config.yaml
model: "masked image model"
horizontal_flip: true
method: "mae"
mask_ratio: 0.75
loss: "mse"
encoder_norm: "layernorm"
encoder_activation: "gelu"
encoder_fused_qkv: true
init: "trunc_normal_002"
optimizer: "soap"
beta2: 0.99
max_precond_dim: 512
adamw_lr_other_params: 0.0029
final_lr_fraction: 0
Rows from block 9 of the encoder, named by matrix and row number. Rows with one number belong to one neuron. Each number is 200 + 30 x the weight over its row's rms, rounded and kept within 0 to 999. All counts start at 0. After the name is the row's rms in percent of the matrix's.
# fc1: MLP up (encoder.blocks.9.mlp.fc1.weight, 576x192), inputs 0-63
# fc2: MLP down (encoder.blocks.9.mlp.fc2.weight, 192x576, transposed), outputs 0-63
fc1.2,108,202,227,205,266,241,171,252,202,235,193,217,215,217,158,198,249,135,206,168,176,192,183,215,207,188,188,252,161,184,250,174,189,214,166,211,159,206,193,181,193,214,221,223,175,275,175,206,215,183,246,218,210,289,203,266,136,217,119,189,195,222,173,190,191
fc2.2,107,207,211,229,188,223,164,199,189,214,201,190,183,133,193,243,169,231,243,172,194,215,175,148,137,240,206,223,220,250,243,204,218,163,204,223,220,206,201,252,233,170,195,174,172,139,195,213,224,167,185,208,212,148,200,195,177,219,194,268,154,246,207,206,228
fc1.3,108,187,202,177,279,192,173,268,170,232,201,196,138,216,215,223,255,195,218,184,226,225,145,204,228,211,211,231,197,264,165,139,231,202,257,218,197,219,205,235,160,234,202,212,199,213,180,133,226,191,299,195,227,222,225,205,186,192,240,211,187,213,167,216,190
fc2.3,116,160,246,186,200,256,207,162,208,265,175,216,270,151,213,176,205,195,221,211,235,208,205,228,159,185,220,162,205,174,255,206,196,196,215,160,228,194,198,131,198,186,213,169,200,171,254,196,204,197,139,222,223,254,195,221,164,217,188,174,201,158,198,205,270
fc1.4,093,206,217,231,187,219,162,215,241,170,212,194,197,172,170,214,247,195,130,211,157,223,156,186,201,152,197,168,236,150,196,199,160,216,197,224,194,211,164,141,216,244,231,215,204,208,202,215,197,243,206,179,243,240,252,151,166,190,211,185,185,233,213,220,219
fc2.4,078,276,233,203,171,245,202,188,241,213,232,254,215,230,157,194,221,252,237,181,156,207,209,198,240,180,191,174,184,173,215,204,202,233,162,205,210,244,230,181,239,244,183,200,269,150,222,229,188,171,229,235,183,182,179,212,140,196,150,199,188,198,240,145,186
fc1.5,094,205,216,197,192,210,232,159,198,210,188,265,201,174,135,236,209,217,229,143,187,183,225,166,197,143,161,231,212,190,142,261,205,201,225,215,206,192,226,146,225,162,150,206,237,188,158,182,215,176,202,208,197,156,218,175,200,174,238,181,196,185,181,177,164
fc2.5,098,246,226,201,207,218,155,205,237,246,125,170,218,224,178,170,222,204,225,255,216,202,157,200,134,231,300,172,209,224,199,148,179,201,150,261,181,203,196,226,229,204,216,212,200,170,275,247,146,154,211,184,182,227,210,213,155,207,179,219,226,232,205,228,190
fc1.6,105,224,202,229,246,183,156,265,196,225,208,204,221,218,220,187,206,191,187,203,199,170,181,208,197,197,209,170,223,191,166,274,183,191,137,258,195,217,158,212,189,180,198,214,232,196,178,211,162,206,270,213,183,212,236,129,194,93,260,162,181,169,245,167,149
fc2.6,112,198,142,216,205,248,274,150,264,186,193,188,195,195,199,242,174,194,255,158,136,200,188,230,226,199,171,196,211,214,190,193,152,232,156,184,260,237,139,248,173,203,217,197,164,159,184,228,224,232,195,205,201,202,172,202,141,252,228,209,199,201,200,208,196
fc1.7,099,245,211,213,181,187,166,157,191,248,201,181,209,200,218,205,124,176,193,168,156,237,191,190,218,201,234,215,172,217,208,189,204,193,174,201,145,212,185,195,242,186,228,150,201,165,210,257,167,191,198,201,185,197,186,183,224,264,237,188,172,232,207,222,212
fc2.7,093,221,186,207,163,162,228,213,168,213,190,180,219,199,170,245,191,220,197,191,208,181,223,209,194,244,219,160,231,179,192,167,175,140,265,223,192,202,204,207,216,163,240,174,246,175,196,163,182,160,234,203,206,212,286,131,191,166,215,248,161,200,215,188,238
fc1.8,100,169,216,217,211,202,216,243,159,240,226,247,179,186,152,194,219,201,207,200,216,250,151,233,182,209,131,230,174,254,247,180,202,241,184,190,180,169,195,203,252,227,208,214,210,172,240,244,196,166,179,132,223,210,213,196,215,195,204,161,178,223,213,173,237
fc2.8,114,228,216,159,238,277,195,154,237,216,165,185,209,211,176,179,149,180,241,218,194,184,204,166,199,204,237,181,270,181,149,206,185,246,140,238,201,143,220,193,200,222,200,197,216,223,184,125,215,182,213,202,208,216,205,206,156,184,194,170,192,177,180,212,159
fc1.9,110,244,224,175,225,172,192,195,229,176,181,246,194,253,240,167,209,227,200,170,201,199,195,232,216,244,256,205,241,172,210,177,208,206,187,271,179,213,243,128,192,150,188,208,174,225,174,178,171,239,223,188,229,163,241,240,219,188,276,211,208,189,212,192,207
fc2.9,108,201,166,181,215,153,175,213,165,210,187,186,191,174,153,211,228,167,189,237,192,224,200,129,216,206,169,202,217,239,231,161,170,185,175,207,228,234,217,179,196,268,203,183,243,168,201,184,225,197,179,176,205,240,186,194,194,189,190,202,166,184,195,191,175
fc1.10,112,215,192,198,228,188,193,188,205,124,217,181,188,212,179,190,186,216,194,162,197,250,214,181,240,209,226,205,204,254,192,225,195,187,213,227,212,183,172,219,168,189,189,164,169,212,177,197,186,234,233,174,221,252,204,175,185,155,264,229,169,230,164,173,206
fc2.10,116,218,219,211,167,193,171,218,198,208,218,207,271,215,175,187,176,203,216,235,180,168,198,188,203,165,153,185,189,174,212,158,190,166,132,231,203,230,200,189,212,226,238,210,200,197,189,225,180,222,209,248,181,220,206,226,182,174,199,201,234,136,246,229,208
fc1.11,110,173,173,173,209,254,224,247,176,164,174,236,195,209,203,183,270,228,227,182,189,232,198,142,204,225,194,201,123,192,156,236,175,224,190,202,204,205,186,197,148,111,174,233,206,219,219,203,221,201,212,221,209,184,229,195,149,177,196,189,203,226,199,201,188
fc2.11,119,215,231,202,222,142,218,157,166,246,170,198,200,199,202,195,173,214,159,197,220,171,186,273,212,208,176,238,234,244,219,166,249,179,240,187,229,150,263,202,190,189,192,174,196,138,141,219,238,174,149,170,194,209,194,181,270,248,213,213,185,203,154,191,216
fc1.12,112,197,172,175,194,209,200,173,181,176,195,194,225,227,211,260,161,173,145,167,200,226,192,198,222,207,246,190,220,191,195,189,229,173,220,224,173,255,182,156,209,195,214,218,206,269,140,171,196,227,257,217,205,138,221,226,205,183,230,238,252,185,169,197,168
fc2.12,105,203,141,243,213,236,235,175,301,222,202,163,189,141,198,253,154,186,243,168,173,212,196,171,195,226,178,211,208,242,165,242,155,223,180,234,230,154,207,222,222,156,177,183,194,182,246,170,185,185,237,170,182,230,201,200,173,181,211,124,197,193,232,220,200
fc1.13,118,191,185,118,226,165,183,197,204,244,235,157,188,175,236,183,233,192,187,180,151,190,211,197,179,216,191,206,159,215,222,224,195,149,273,235,159,240,162,200,199,192,210,222,181,196,201,186,181,228,180,195,210,171,219,251,186,155,195,236,226,145,198,184,203
fc2.13,097,204,268,201,205,244,192,221,219,205,163,225,228,225,200,187,132,181,252,243,197,181,171,196,241,194,222,231,201,209,153,216,252,212,146,211,173,173,210,197,217,179,213,186,207,200,171,195,279,144,230,159,189,197,207,166,220,183,210,197,193,239,215,178,201
fc1.14,090,160,213,156,254,186,182,181,210,199,205,151,217,153,175,200,190,200,186,186,214,126,164,198,170,182,162,205,196,134,217,183,211,203,182,259,175,170,198,222,189,212,191,205,183,211,190,156,172,193,172,220,160,268,287,249,251,192,186,176,220,122,215,156,194
fc2.14,101,189,199,207,155,252,188,210,200,215,222,214,218,167,183,235,187,203,218,203,203,195,231,176,258,189,201,187,178,234,168,189,190,216,184,211,200,217,249,177,223,191,244,181,239,192,183,262,199,242,169,176,234,167,213,165,167,228,219,266,250,236,225,210,232
fc1.15,090,189,221,191,187,177,202,203,203,220,198,210,191,186,158,134,130,193,247,188,159,210,211,169,222,153,246,186,219,235,179,181,202,264,200,211,186,161,192,243,219,175,165,182,200,183,224,232,186,219,222,166,240,213,157,183,183,198,169,178,202,150,151,237,232
fc2.15,094,202,214,144,182,228,207,179,216,215,179,205,222,272,208,223,190,233,216,219,162,233,216,197,238,147,242,184,233,166,219,215,190,196,170,260,191,199,185,176,187,193,236,137,235,180,207,199,236,220,206,201,187,218,244,165,152,189,219,247,207,160,182,237,214
fc1.16,100,262,274,185,185,192,199,216,164,192,157,267,226,201,226,194,191,227,171,193,198,211,265,221,211,156,217,213,187,189,144,226,180,186,264,175,274,192,249,165,228,237,142,219,208,150,167,213,194,210,184,196,232,176,185,190,185,197,207,177,172,176,239,161,197
fc2.16,071,250,156,185,212,229,213,172,186,183,202,186,212,221,208,198,199,199,188,219,193,204,212,222,191,231,218,206,184,182,186,192,162,228,156,234,152,147,185,251,240,177,221,203,193,227,208,183,176,254,178,193,218,168,199,188,114,180,216,195,172,198,212,243,219
fc1.17,097,184,189,171,250,207,203,186,180,184,268,180,194,236,234,153,217,196,219,163,176,182,213,174,174,192,234,235,256,222,216,170,205,201,172,259,266,224,179,225,150,185,148,200,189,260,143,223,193,231,163,167,220,193,184,211,151,210,173,228,164,252,184,212,218
fc2.17,084,188,192,236,199,202,160,201,183,184,222,232,222,240,216,207,214,176,220,192,164,212,174,167,200,194,247,184,167,139,157,143,163,209,160,231,242,204,205,211,196,182,170,181,219,169,130,218,229,229,214,175,196,196,241,217,134,208,166,244,152,196,234,171,241
fc1.18,095,133,179,238,220,175,201,235,202,175,194,148,147,160,140,144,185,180,181,171,175,139,253,224,134,198,199,231,247,187,156,174,208,195,167,199,227,175,176,222,159,164,224,150,204,211,207,212,214,262,208,185,180,215,146,212,192,211,195,167,184,239,200,205,246
fc2.18,107,193,209,199,186,202,210,191,204,230,154,191,188,206,162,200,189,234,212,185,192,162,201,178,181,154,204,219,216,225,137,146,172,218,159,170,148,168,221,209,198,263,228,131,217,198,177,240,179,196,158,225,232,171,220,188,163,243,205,286,131,198,223,158,233
fc1.19,113,223,199,211,258,226,154,214,194,218,219,178,172,241,210,241,230,225,232,206,201,208,207,190,213,217,246,211,218,240,170,240,191,218,229,213,248,227,207,216,190,270,219,157,200,246,202,187,175,177,207,173,202,186,176,169,153,157,239,271,176,265,212,147,195
fc2.19,122,163,211,218,160,159,179,233,164,211,194,220,262,155,198,150,206,208,219,215,160,222,202,211,199,166,236,197,191,168,198,196,223,113,204,213,188,228,219,187,203,202,165,228,174,178,180,308,144,230,154,218,186,195,243,210,227,209,206,155,273,173,234,205,218
fc1.20,095,155,190,200,199,265,182,192,187,208,222,227,259,131,166,95,186,155,215,173,213,206,213,210,200,192,159,218,185,182,186,182,188,198,220,169,218,212,220,224,131,189,188,190,250,203,151,203,150,221,246,247,199,198,188,209,254,156,188,211,210,219,235,213,145
fc2.20,103,203,231,190,184,227,220,257,221,218,194,200,222,236,157,192,217,198,172,215,158,182,224,155,187,198,191,179,207,224,185,217,160,176,222,244,137,167,172,184,266,238,191,166,267,198,232,157,176,133,196,178,200,182,234,154,142,251,178,220,196,180,176,203,221
fc1.21,092,210,215,202,165,191,159,193,215,198,205,211,221,152,185,197,113,190,163,236,226,172,227,249,178,200,157,236,93,211,227,200,231,210,178,228,240,156,206,168,227,180,211,234,232,204,180,188,200,189,207,231,226,179,183,233,208,198,177,201,242,241,206,174,215
fc2.21,090,250,159,165,219,202,197,152,197,263,218,194,184,210,135,211,213,198,198,186,178,218,155,236,221,213,218,162,239,211,138,207,186,219,188,235,176,230,218,210,178,212,203,223,234,186,266,168,208,197,216,183,230,193,251,182,184,238,254,189,158,171,198,229,175
fc1.22,088,161,176,189,210,228,191,209,201,173,127,167,169,233,188,217,186,202,226,216,150,208,192,139,168,177,253,172,211,176,206,165,159,214,162,214,191,222,232,193,212,158,127,262,193,239,270,231,218,191,158,229,214,216,232,175,217,219,222,198,203,164,126,196,225
fc2.22,077,193,190,226,207,235,183,213,244,257,248,184,192,172,133,224,174,183,232,196,183,151,192,164,173,181,241,251,149,166,240,180,163,174,210,215,192,176,244,201,183,194,225,204,219,210,137,252,196,268,213,202,191,258,200,199,216,190,194,250,157,188,179,216,195
fc1.23,112,263,198,189,194,209,252,149,246,211,182,281,190,175,202,204,156,211,215,197,165,219,157,197,227,155,186,211,199,145,244,183,175,235,209,177,176,221,199,223,194,197,175,185,212,225,193,196,221,192,141,227,151,258,203,170,191,215,198,186,220,130,156,163,155
fc2.23,124,195,152,159,265,201,198,228,206,162,228,144,215,205,226,185,226,145,180,220,201,232,159,165,209,204,178,162,176,242,216,243,199,222,187,231,186,167,189,184,219,184,200,174,212,192,228,186,195,241,208,148,233,197,226,211,151,144,196,176,170,241,246,241,208
fc1.24,104,238,200,235,173,162,197,225,204,173,225,205,224,234,183,211,155,163,220,229,175,189,161,181,182,194,245,215,196,187,197,196,181,226,171,120,220,226,202,197,208,145,161,161,141,221,173,196,213,238,189,166,187,242,202,168,147,189,175,209,215,238,214,209,170
fc2.24,079,231,188,201,200,204,171,173,164,209,247,207,236,163,181,250,216,185,246,173,194,224,163,166,203,213,188,172,153,200,219,219,140,238,158,191,210,181,198,192,190,207,175,112,210,147,229,137,171,226,211,177,179,167,213,210,100,212,205,218,163,204,182,227,159
fc1.25,101,226,203,192,189,221,238,126,198,135,188,223,215,240,200,217,225,241,247,192,150,202,216,200,168,200,237,205,243,199,215,195,167,166,188,261,175,233,225,168,303,160,238,210,190,206,216,173,189,174,206,162,165,197,178,146,222,222,168,213,205,182,230,177,193
fc2.25,105,216,194,206,226,218,189,197,137,186,194,231,200,183,211,231,257,183,183,232,215,210,226,138,178,189,203,145,187,224,215,199,179,227,191,176,158,177,242,144,218,241,273,175,230,196,228,117,174,199,238,186,227,203,234,195,160,160,165,181,213,204,224,202,206
fc1.26,096,192,213,176,175,153,275,212,196,224,181,184,250,222,203,205,178,175,164,208,154,204,188,155,257,172,258,245,179,221,200,261,150,220,181,242,191,229,177,167,188,183,193,181,231,174,193,205,230,202,223,214,229,146,222,231,221,215,192,238,181,210,249,266,257
fc2.26,091,228,177,250,229,260,125,167,210,241,220,235,197,216,144,209,211,232,242,214,249,184,220,264,169,195,150,186,200,141,189,148,201,185,193,191,191,171,230,247,254,242,228,188,178,204,193,223,171,238,172,237,146,205,223,200,163,203,216,218,224,231,194,170,139
fc1.27,112,227,204,162,195,164,224,204,207,245,247,167,190,231,179,180,192,263,189,188,213,244,210,230,174,232,266,183,195,177,218,195,200,189,187,214,197,138,200,231,170,214,220,220,159,210,212,222,189,252,175,164,180,214,201,230,171,244,205,222,243,211,204,184,212
fc2.27,106,198,208,199,246,218,215,120,239,194,195,198,237,184,186,220,274,182,217,189,190,181,207,211,144,228,237,121,183,182,206,207,214,213,213,194,147,220,210,157,164,214,201,192,229,180,172,173,196,177,237,168,171,232,229,174,212,177,161,223,184,233,181,195,186
fc1.28,089,163,209,158,246,195,193,157,195,185,162,230,206,210,213,248,210,230,235,167,219,160,203,246,189,208,211,217,215,231,262,166,230,194,157,281,162,160,192,203,232,171,173,191,190,207,205,196,215,219,173,216,155,186,204,251,158,188,277,258,178,202,182,200,187
fc2.28,082,214,193,149,185,247,224,195,262,232,192,213,240,221,179,189,198,179,224,211,199,183,216,193,207,220,240,199,207,186,181,228,168,218,150,228,179,201,203,191,180,194,192,163,213,184,210,220,211,185,187,206,168,199,197,186,141,179,175,218,193,182,236,189,265
fc1.29,097,217,201,196,230,175,191,214,171,247,195,146,179,255,212,153,239,209,158,141,183,244,207,230,181,168,207,203,197,162,169,202,176,154,227,97,223,200,200,211,217,193,207,220,199,178,233,159,184,202,176,188,230,176,191,209,205,165,146,190,206,249,221,184,161
fc2.29,092,206,234,220,166,246,220,206,216,231,177,215,224,234,168,193,235,225,211,221,174,244,245,217,182,149,178,201,244,230,184,195,158,187,193,200,221,208,179,220,219,236,200,168,223,192,197,226,185,178,186,205,217,214,200,223,168,202,173,158,195,244,191,190,196
fc1.30,106,232,209,172,184,175,165,210,213,231,184,206,190,217,166,176,214,203,206,242,175,209,246,159,157,154,189,210,176,186,127,160,109,227,191,204,188,238,246,224,186,210,193,244,272,210,162,188,182,178,186,167,233,205,198,179,217,215,171,259,221,230,160,167,223
fc2.30,106,225,213,187,148,249,225,196,231,196,195,278,243,209,247,183,151,183,223,198,166,181,172,228,194,204,241,210,233,171,198,228,227,178,172,252,155,151,161,167,182,147,258,170,180,143,231,279,185,186,234,213,164,198,210,222,208,107,203,180,248,232,228,197,186
fc1.31,097,152,248,232,206,196,169,215,206,285,209,210,203,169,195,185,183,176,246,206,197,138,190,169,194,254,171,206,228,203,202,240,227,166,198,239,197,181,146,172,121,189,165,223,200,173,208,229,255,203,213,234,208,189,170,238,189,205,190,232,133,219,156,204,160
fc2.31,105,219,154,203,244,218,235,161,205,182,133,193,206,221,146,251,216,219,224,200,170,207,202,186,196,202,209,203,189,239,196,194,124,207,178,231,198,179,232,206,197,237,196,204,196,221,191,176,197,263,222,178,200,183,200,195,170,215,178,199,197,246,161,223,194
fc1.32,099,220,241,227,195,218,199,183,148,251,166,220,245,215,170,208,211,201,173,123,221,161,256,165,194,155,172,192,196,224,226,209,214,169,204,194,199,194,184,168,189,205,192,200,185,221,180,218,199,204,221,210,246,188,222,250,228,186,250,191,187,224,204,226,181
fc2.32,081,180,234,195,190,237,190,216,210,176,230,223,194,198,158,189,195,202,249,239,176,225,184,176,172,179,242,152,182,203,212,181,148,178,181,258,199,205,210,229,179,171,187,198,226,169,164,204,210,272,250,199,212,179,237,152,137,175,224,171,215,173,231,202,227
fc1.33,095,200,196,197,190,165,200,201,212,176,217,181,205,125,199,188,218,212,183,190,176,195,204,173,169,219,183,221,249,228,208,243,195,232,242,148,232,157,178,190,181,177,220,155,167,160,170,192,167,267,201,216,189,207,215,169,196,148,237,169,200,281,200,138,229
fc2.33,081,207,221,236,150,202,201,210,204,196,202,238,247,213,150,228,161,215,174,214,136,226,214,166,136,176,235,184,230,223,190,229,194,206,162,241,188,205,227,184,225,176,260,149,202,160,167,221,163,247,183,196,177,199,246,172,154,146,202,195,236,218,222,165,215
fc1.34,107,199,182,162,245,171,212,223,188,237,208,179,212,198,218,149,171,171,255,214,187,197,183,198,231,150,202,236,246,173,137,217,197,210,151,227,199,214,181,163,145,204,229,200,232,212,206,213,231,179,232,194,235,202,208,212,221,169,245,166,204,185,198,195,195
fc2.34,097,191,172,269,207,238,210,205,196,182,210,202,216,187,201,249,209,184,172,199,162,225,198,152,162,259,153,116,202,175,198,203,185,211,237,176,213,228,182,200,212,239,204,163,208,160,219,183,181,195,193,228,193,185,215,163,177,244,237,176,225,237,193,194,191
fc1.35,103,254,188,211,191,263,185,222,255,152,186,221,197,175,178,132,181,130,187,188,201,188,210,190,173,192,213,176,174,129,164,190,203,222,154,209,133,235,232,239,182,218,196,223,231,145,220,164,162,184,226,178,164,171,181,190,193,198,184,159,169,189,183,172,220
fc2.35,103,207,244,144,152,217,187,238,229,169,213,210,269,218,208,166,141,183,235,195,221,221,163,176,208,194,189,220,161,205,211,227,154,211,160,258,220,200,193,236,228,216,228,229,191,239,129,236,212,155,213,157,203,189,237,199,218,235,193,194,156,140,257,151,209
fc1.36,108,212,184,199,211,185,243,215,183,238,204,192,176,225,145,244,160,196,225,262,218,167,275,220,195,190,218,165,225,198,213,202,198,181,154,219,161,155,209,233,211,214,222,200,206,209,278,194,171,207,183,201,211,212,187,205,202,179,269,201,193,211,230,178,216
fc2.36,100,177,214,150,232,254,215,230,204,191,237,195,208,192,202,278,234,198,204,203,184,177,160,207,192,192,231,161,248,164,229,187,156,171,225,184,155,175,190,137,187,240,202,138,192,239,141,177,181,228,204,217,228,145,225,155,153,204,194,239,195,203,232,232,214
fc1.37,120,201,199,164,299,206,198,232,223,205,221,189,175,213,215,232,174,219,268,165,216,211,124,186,206,187,218,268,190,264,182,213,191,203,200,225,233,228,198,227,189,205,232,195,181,222,165,171,193,195,247,165,233,242,181,228,175,182,213,231,202,238,162,203,202
fc2.37,121,177,235,177,136,243,200,183,194,209,168,225,263,165,239,214,216,197,188,215,203,197,207,249,177,219,229,154,237,147,196,194,193,171,184,182,188,174,206,150,206,198,149,190,197,188,253,214,155,204,148,211,231,186,222,192,184,218,191,143,215,189,204,195,207
fc1.38,096,214,265,230,196,224,227,214,174,192,124,177,170,181,214,152,217,256,220,215,271,197,245,163,239,209,243,251,225,264,203,213,178,241,238,187,207,186,242,185,227,238,183,195,230,218,203,172,213,114,211,204,204,219,194,173,167,236,178,184,171,202,201,146,164
fc2.38,098,234,153,222,179,201,209,203,257,172,221,171,170,164,163,188,150,204,202,160,180,177,195,224,222,198,208,252,185,179,171,237,183,218,127,190,196,231,176,213,193,204,241,254,193,184,242,183,208,240,257,195,212,208,247,219,163,156,238,182,219,212,167,256,166
fc1.39,091,201,194,200,141,205,179,208,204,139,132,184,234,170,212,235,234,197,220,202,195,170,206,236,185,164,253,186,163,206,237,211,149,217,233,260,208,203,225,130,198,208,196,195,187,174,196,172,189,203,227,223,194,173,200,228,196,137,233,154,189,148,231,222,146
fc2.39,095,213,243,202,174,264,180,193,218,185,234,217,237,203,103,177,229,226,213,183,202,228,190,141,209,199,240,175,214,189,142,157,147,150,124,186,160,225,177,223,242,232,208,197,256,176,200,222,151,166,186,199,208,120,249,170,172,188,178,226,166,206,243,187,195
fc1.40,103,205,196,211,207,208,226,218,202,241,210,240,178,174,190,213,163,226,181,195,162,233,238,180,210,190,149,209,153,157,209,187,203,205,166,251,197,209,206,179,225,200,173,198,152,167,175,244,185,201,215,248,175,169,239,209,198,216,162,192,184,201,233,183,186
fc2.40,112,205,207,182,178,223,202,186,192,174,175,183,221,209,153,222,242,179,267,233,172,184,163,204,185,202,254,178,248,245,194,226,206,160,194,219,206,187,181,191,140,210,213,194,267,222,240,131,216,151,212,186,261,204,131,164,167,192,202,232,192,221,174,212,206
fc1.41,093,158,212,146,216,227,232,180,133,190,197,202,182,210,226,180,174,175,179,172,179,196,204,153,215,220,247,279,191,155,203,196,212,191,180,234,155,233,235,179,187,227,184,192,188,172,187,187,188,189,225,226,293,144,188,212,201,225,231,241,167,188,201,252,216
fc2.41,098,219,161,247,158,208,134,195,186,238,191,179,210,213,159,198,232,180,211,213,228,182,222,175,238,247,198,200,214,195,203,172,185,220,237,213,178,194,163,207,230,216,264,155,212,179,183,252,200,274,185,271,144,245,180,177,210,253,151,281,257,208,188,164,195
fc1.42,089,160,203,167,209,177,218,205,186,201,210,217,215,159,152,259,205,192,211,197,180,164,194,166,270,254,157,170,221,130,186,177,194,233,267,185,149,226,184,164,195,232,188,196,213,257,188,194,201,249,256,238,189,179,236,209,227,212,215,207,190,175,250,194,210
fc2.42,080,252,211,172,181,214,209,221,219,193,194,170,197,208,153,190,189,193,202,225,199,255,212,207,178,181,244,219,188,223,158,203,164,155,186,249,173,195,179,202,218,220,243,186,236,130,228,181,176,172,208,207,202,190,207,213,124,179,162,213,196,185,284,180,199
fc1.43,101,240,240,199,197,208,205,209,200,258,210,200,199,221,215,189,191,205,173,164,190,208,246,201,196,212,176,221,163,192,209,224,191,184,144,284,178,194,221,176,144,164,122,184,192,192,236,235,199,151,203,254,155,235,159,207,254,209,198,188,200,175,193,199,207
fc2.43,110,192,158,174,205,203,201,163,217,182,189,220,231,204,159,195,215,217,224,227,225,188,164,232,177,189,247,174,295,190,211,211,183,176,250,172,181,183,183,217,241,218,254,200,246,219,171,168,167,225,202,142,261,167,254,197,138,207,200,213,190,200,232,205,251
fc1.44,082,210,211,152,165,172,173,231,218,200,230,229,192,217,179,205,226,153,168,234,152,133,209,158,211,163,209,187,176,228,176,165,169,188,250,162,162,175,195,190,201,152,244,204,182,222,165,193,186,198,209,257,201,210,183,175,228,191,218,222,240,277,184,173,195
fc2.44,087,212,182,213,204,249,198,240,183,226,195,195,188,187,199,209,205,168,208,188,178,226,180,183,158,201,261,190,207,186,174,207,183,181,156,285,188,208,195,196,210,205,221,178,261,211,162,181,150,220,214,196,205,180,252,209,147,190,193,228,172,205,215,200,188
fc1.45,094,186,227,153,224,239,239,211,238,213,113,179,151,172,164,231,261,221,200,142,203,163,222,205,225,193,210,193,215,175,238,196,190,149,233,234,168,167,162,212,193,170,210,177,170,194,234,179,232,202,215,198,249,252,169,246,228,224,237,229,189,183,144,211,192
fc2.45,098,218,113,151,224,216,250,163,213,244,256,155,220,179,215,250,236,179,216,247,225,216,179,198,154,208,223,192,254,217,169,196,190,242,167,229,180,145,195,198,238,261,210,195,220,204,196,175,161,288,189,180,184,189,213,199,175,201,175,245,187,219,219,253,200
fc1.46,087,175,157,183,205,222,115,199,209,130,178,169,197,161,169,177,199,185,192,227,180,181,229,184,175,158,212,219,219,234,228,226,189,242,170,200,220,237,193,269,227,181,240,245,220,166,152,195,230,239,145,146,236,183,248,173,230,222,130,167,256,205,169,206,236
fc2.46,083,233,192,149,135,196,206,145,252,247,194,173,216,206,158,195,154,174,170,201,173,187,201,188,182,228,192,227,216,227,213,179,142,220,189,232,181,222,208,231,175,151,217,199,278,181,210,179,204,173,183,239,189,194,217,155,198,226,174,178,194,233,169,199,206
fc1.47,110,234,179,211,225,243,275,198,181,232,240,213,174,210,170,214,202,187,152,209,213,194,189,166,191,175,159,165,137,195,194,204,206,163,154,214,202,182,228,234,252,178,201,230,213,207,221,232,263,154,204,173,159,202,146,259,208,191,189,207,148,221,211,196,178
fc2.47,104,282,203,176,249,196,166,206,147,147,178,232,216,211,197,224,229,197,225,152,227,181,252,205,192,196,202,208,182,213,188,203,224,213,222,144,202,219,186,192,228,234,178,275,253,234,212,193,200,163,178,204,205,251,198,194,218,194,200,167,214,209,238,173,211
fc1.48,124,271,208,200,189,241,132,172,267,189,203,242,173,187,180,189,155,139,242,204,236,129,164,198,203,202,192,179,178,165,147,185,176,290,119,236,196,196,200,210,169,194,182,207,240,149,227,188,206,167,206,189,146,184,159,178,240,202,215,186,176,208,216,207,184
fc2.48,124,177,254,138,137,182,159,228,233,254,137,214,174,251,198,216,118,173,214,207,229,191,197,187,207,226,180,222,224,236,202,199,210,196,150,211,240,149,208,232,243,194,173,198,142,155,187,198,227,150,190,139,200,223,204,220,212,287,212,203,168,162,167,155,203
fc1.49,095,212,221,184,182,240,185,166,243,262,149,219,243,162,194,219,206,214,186,184,188,255,164,188,195,156,176,198,185,148,138,160,156,224,181,193,192,186,194,215,184,190,236,208,241,161,130,206,214,146,171,178,197,203,213,162,217,197,180,280,250,221,214,182,157
fc2.49,100,191,230,240,217,233,194,201,196,204,233,236,232,207,149,191,217,191,167,202,194,222,173,162,176,239,233,181,199,186,228,216,172,169,188,312,190,217,205,155,175,181,203,172,200,150,211,221,152,178,205,240,176,193,224,211,167,174,192,215,227,187,204,197,248
fc1.50,102,235,194,170,182,231,172,220,232,161,264,234,211,208,182,200,206,162,196,204,209,222,172,225,133,231,225,190,175,127,193,198,178,274,181,235,208,213,227,240,181,148,161,212,219,155,253,181,196,143,236,162,174,214,179,225,215,182,207,222,202,181,167,192,266
fc2.50,111,169,229,146,203,230,255,219,165,219,157,181,183,246,232,169,143,227,205,186,219,221,159,197,192,195,177,220,161,248,200,194,198,190,173,245,179,226,203,212,176,236,163,261,206,187,121,216,242,211,236,230,202,186,192,158,167,231,224,173,187,148,177,189,201
fc1.51,101,206,161,135,203,237,267,155,218,236,291,197,246,213,179,199,151,213,177,161,167,207,212,177,145,279,249,188,173,207,200,157,177,233,196,209,185,265,194,226,181,137,191,201,182,188,191,230,163,206,216,189,196,176,181,186,214,187,216,154,169,245,200,193,201
fc2.51,098,133,204,223,255,219,184,222,204,205,140,240,184,171,184,183,200,182,236,250,221,202,214,165,258,217,151,214,170,219,172,225,228,147,184,183,252,194,159,238,155,234,209,244,224,178,243,147,230,161,261,236,173,188,166,201,168,198,217,222,234,170,147,246,189
fc1.52,099,185,198,189,200,203,153,289,216,237,271,155,218,200,178,188,207,128,198,199,184,173,203,169,141,200,194,212,195,207,212,188,207,225,225,143,212,198,205,254,124,229,177,197,190,199,188,208,190,219,211,260,180,185,204,203,229,173,214,204,224,233,181,131,239
fc2.52,098,179,221,211,242,218,218,205,156,175,155,214,202,170,207,203,215,239,180,181,176,218,225,168,205,209,146,142,216,217,171,194,213,193,252,193,233,159,291,156,208,244,241,153,265,217,205,155,192,190,170,195,224,257,188,233,186,211,218,220,171,216,220,222,201
fc1.53,094,189,175,195,198,236,117,209,223,154,201,205,202,235,191,279,182,148,233,208,119,203,148,210,233,237,216,196,191,208,157,205,220,202,194,197,230,176,242,208,217,226,182,173,185,182,198,220,236,233,252,219,236,240,223,174,217,237,200,169,206,159,196,228,161
fc2.53,097,249,206,212,156,215,156,207,191,250,147,198,195,180,156,216,153,185,224,205,215,212,172,195,191,194,214,229,204,218,170,210,218,172,205,212,211,176,199,183,224,164,222,179,218,176,160,227,178,173,259,235,207,226,248,219,226,183,175,162,220,199,247,187,199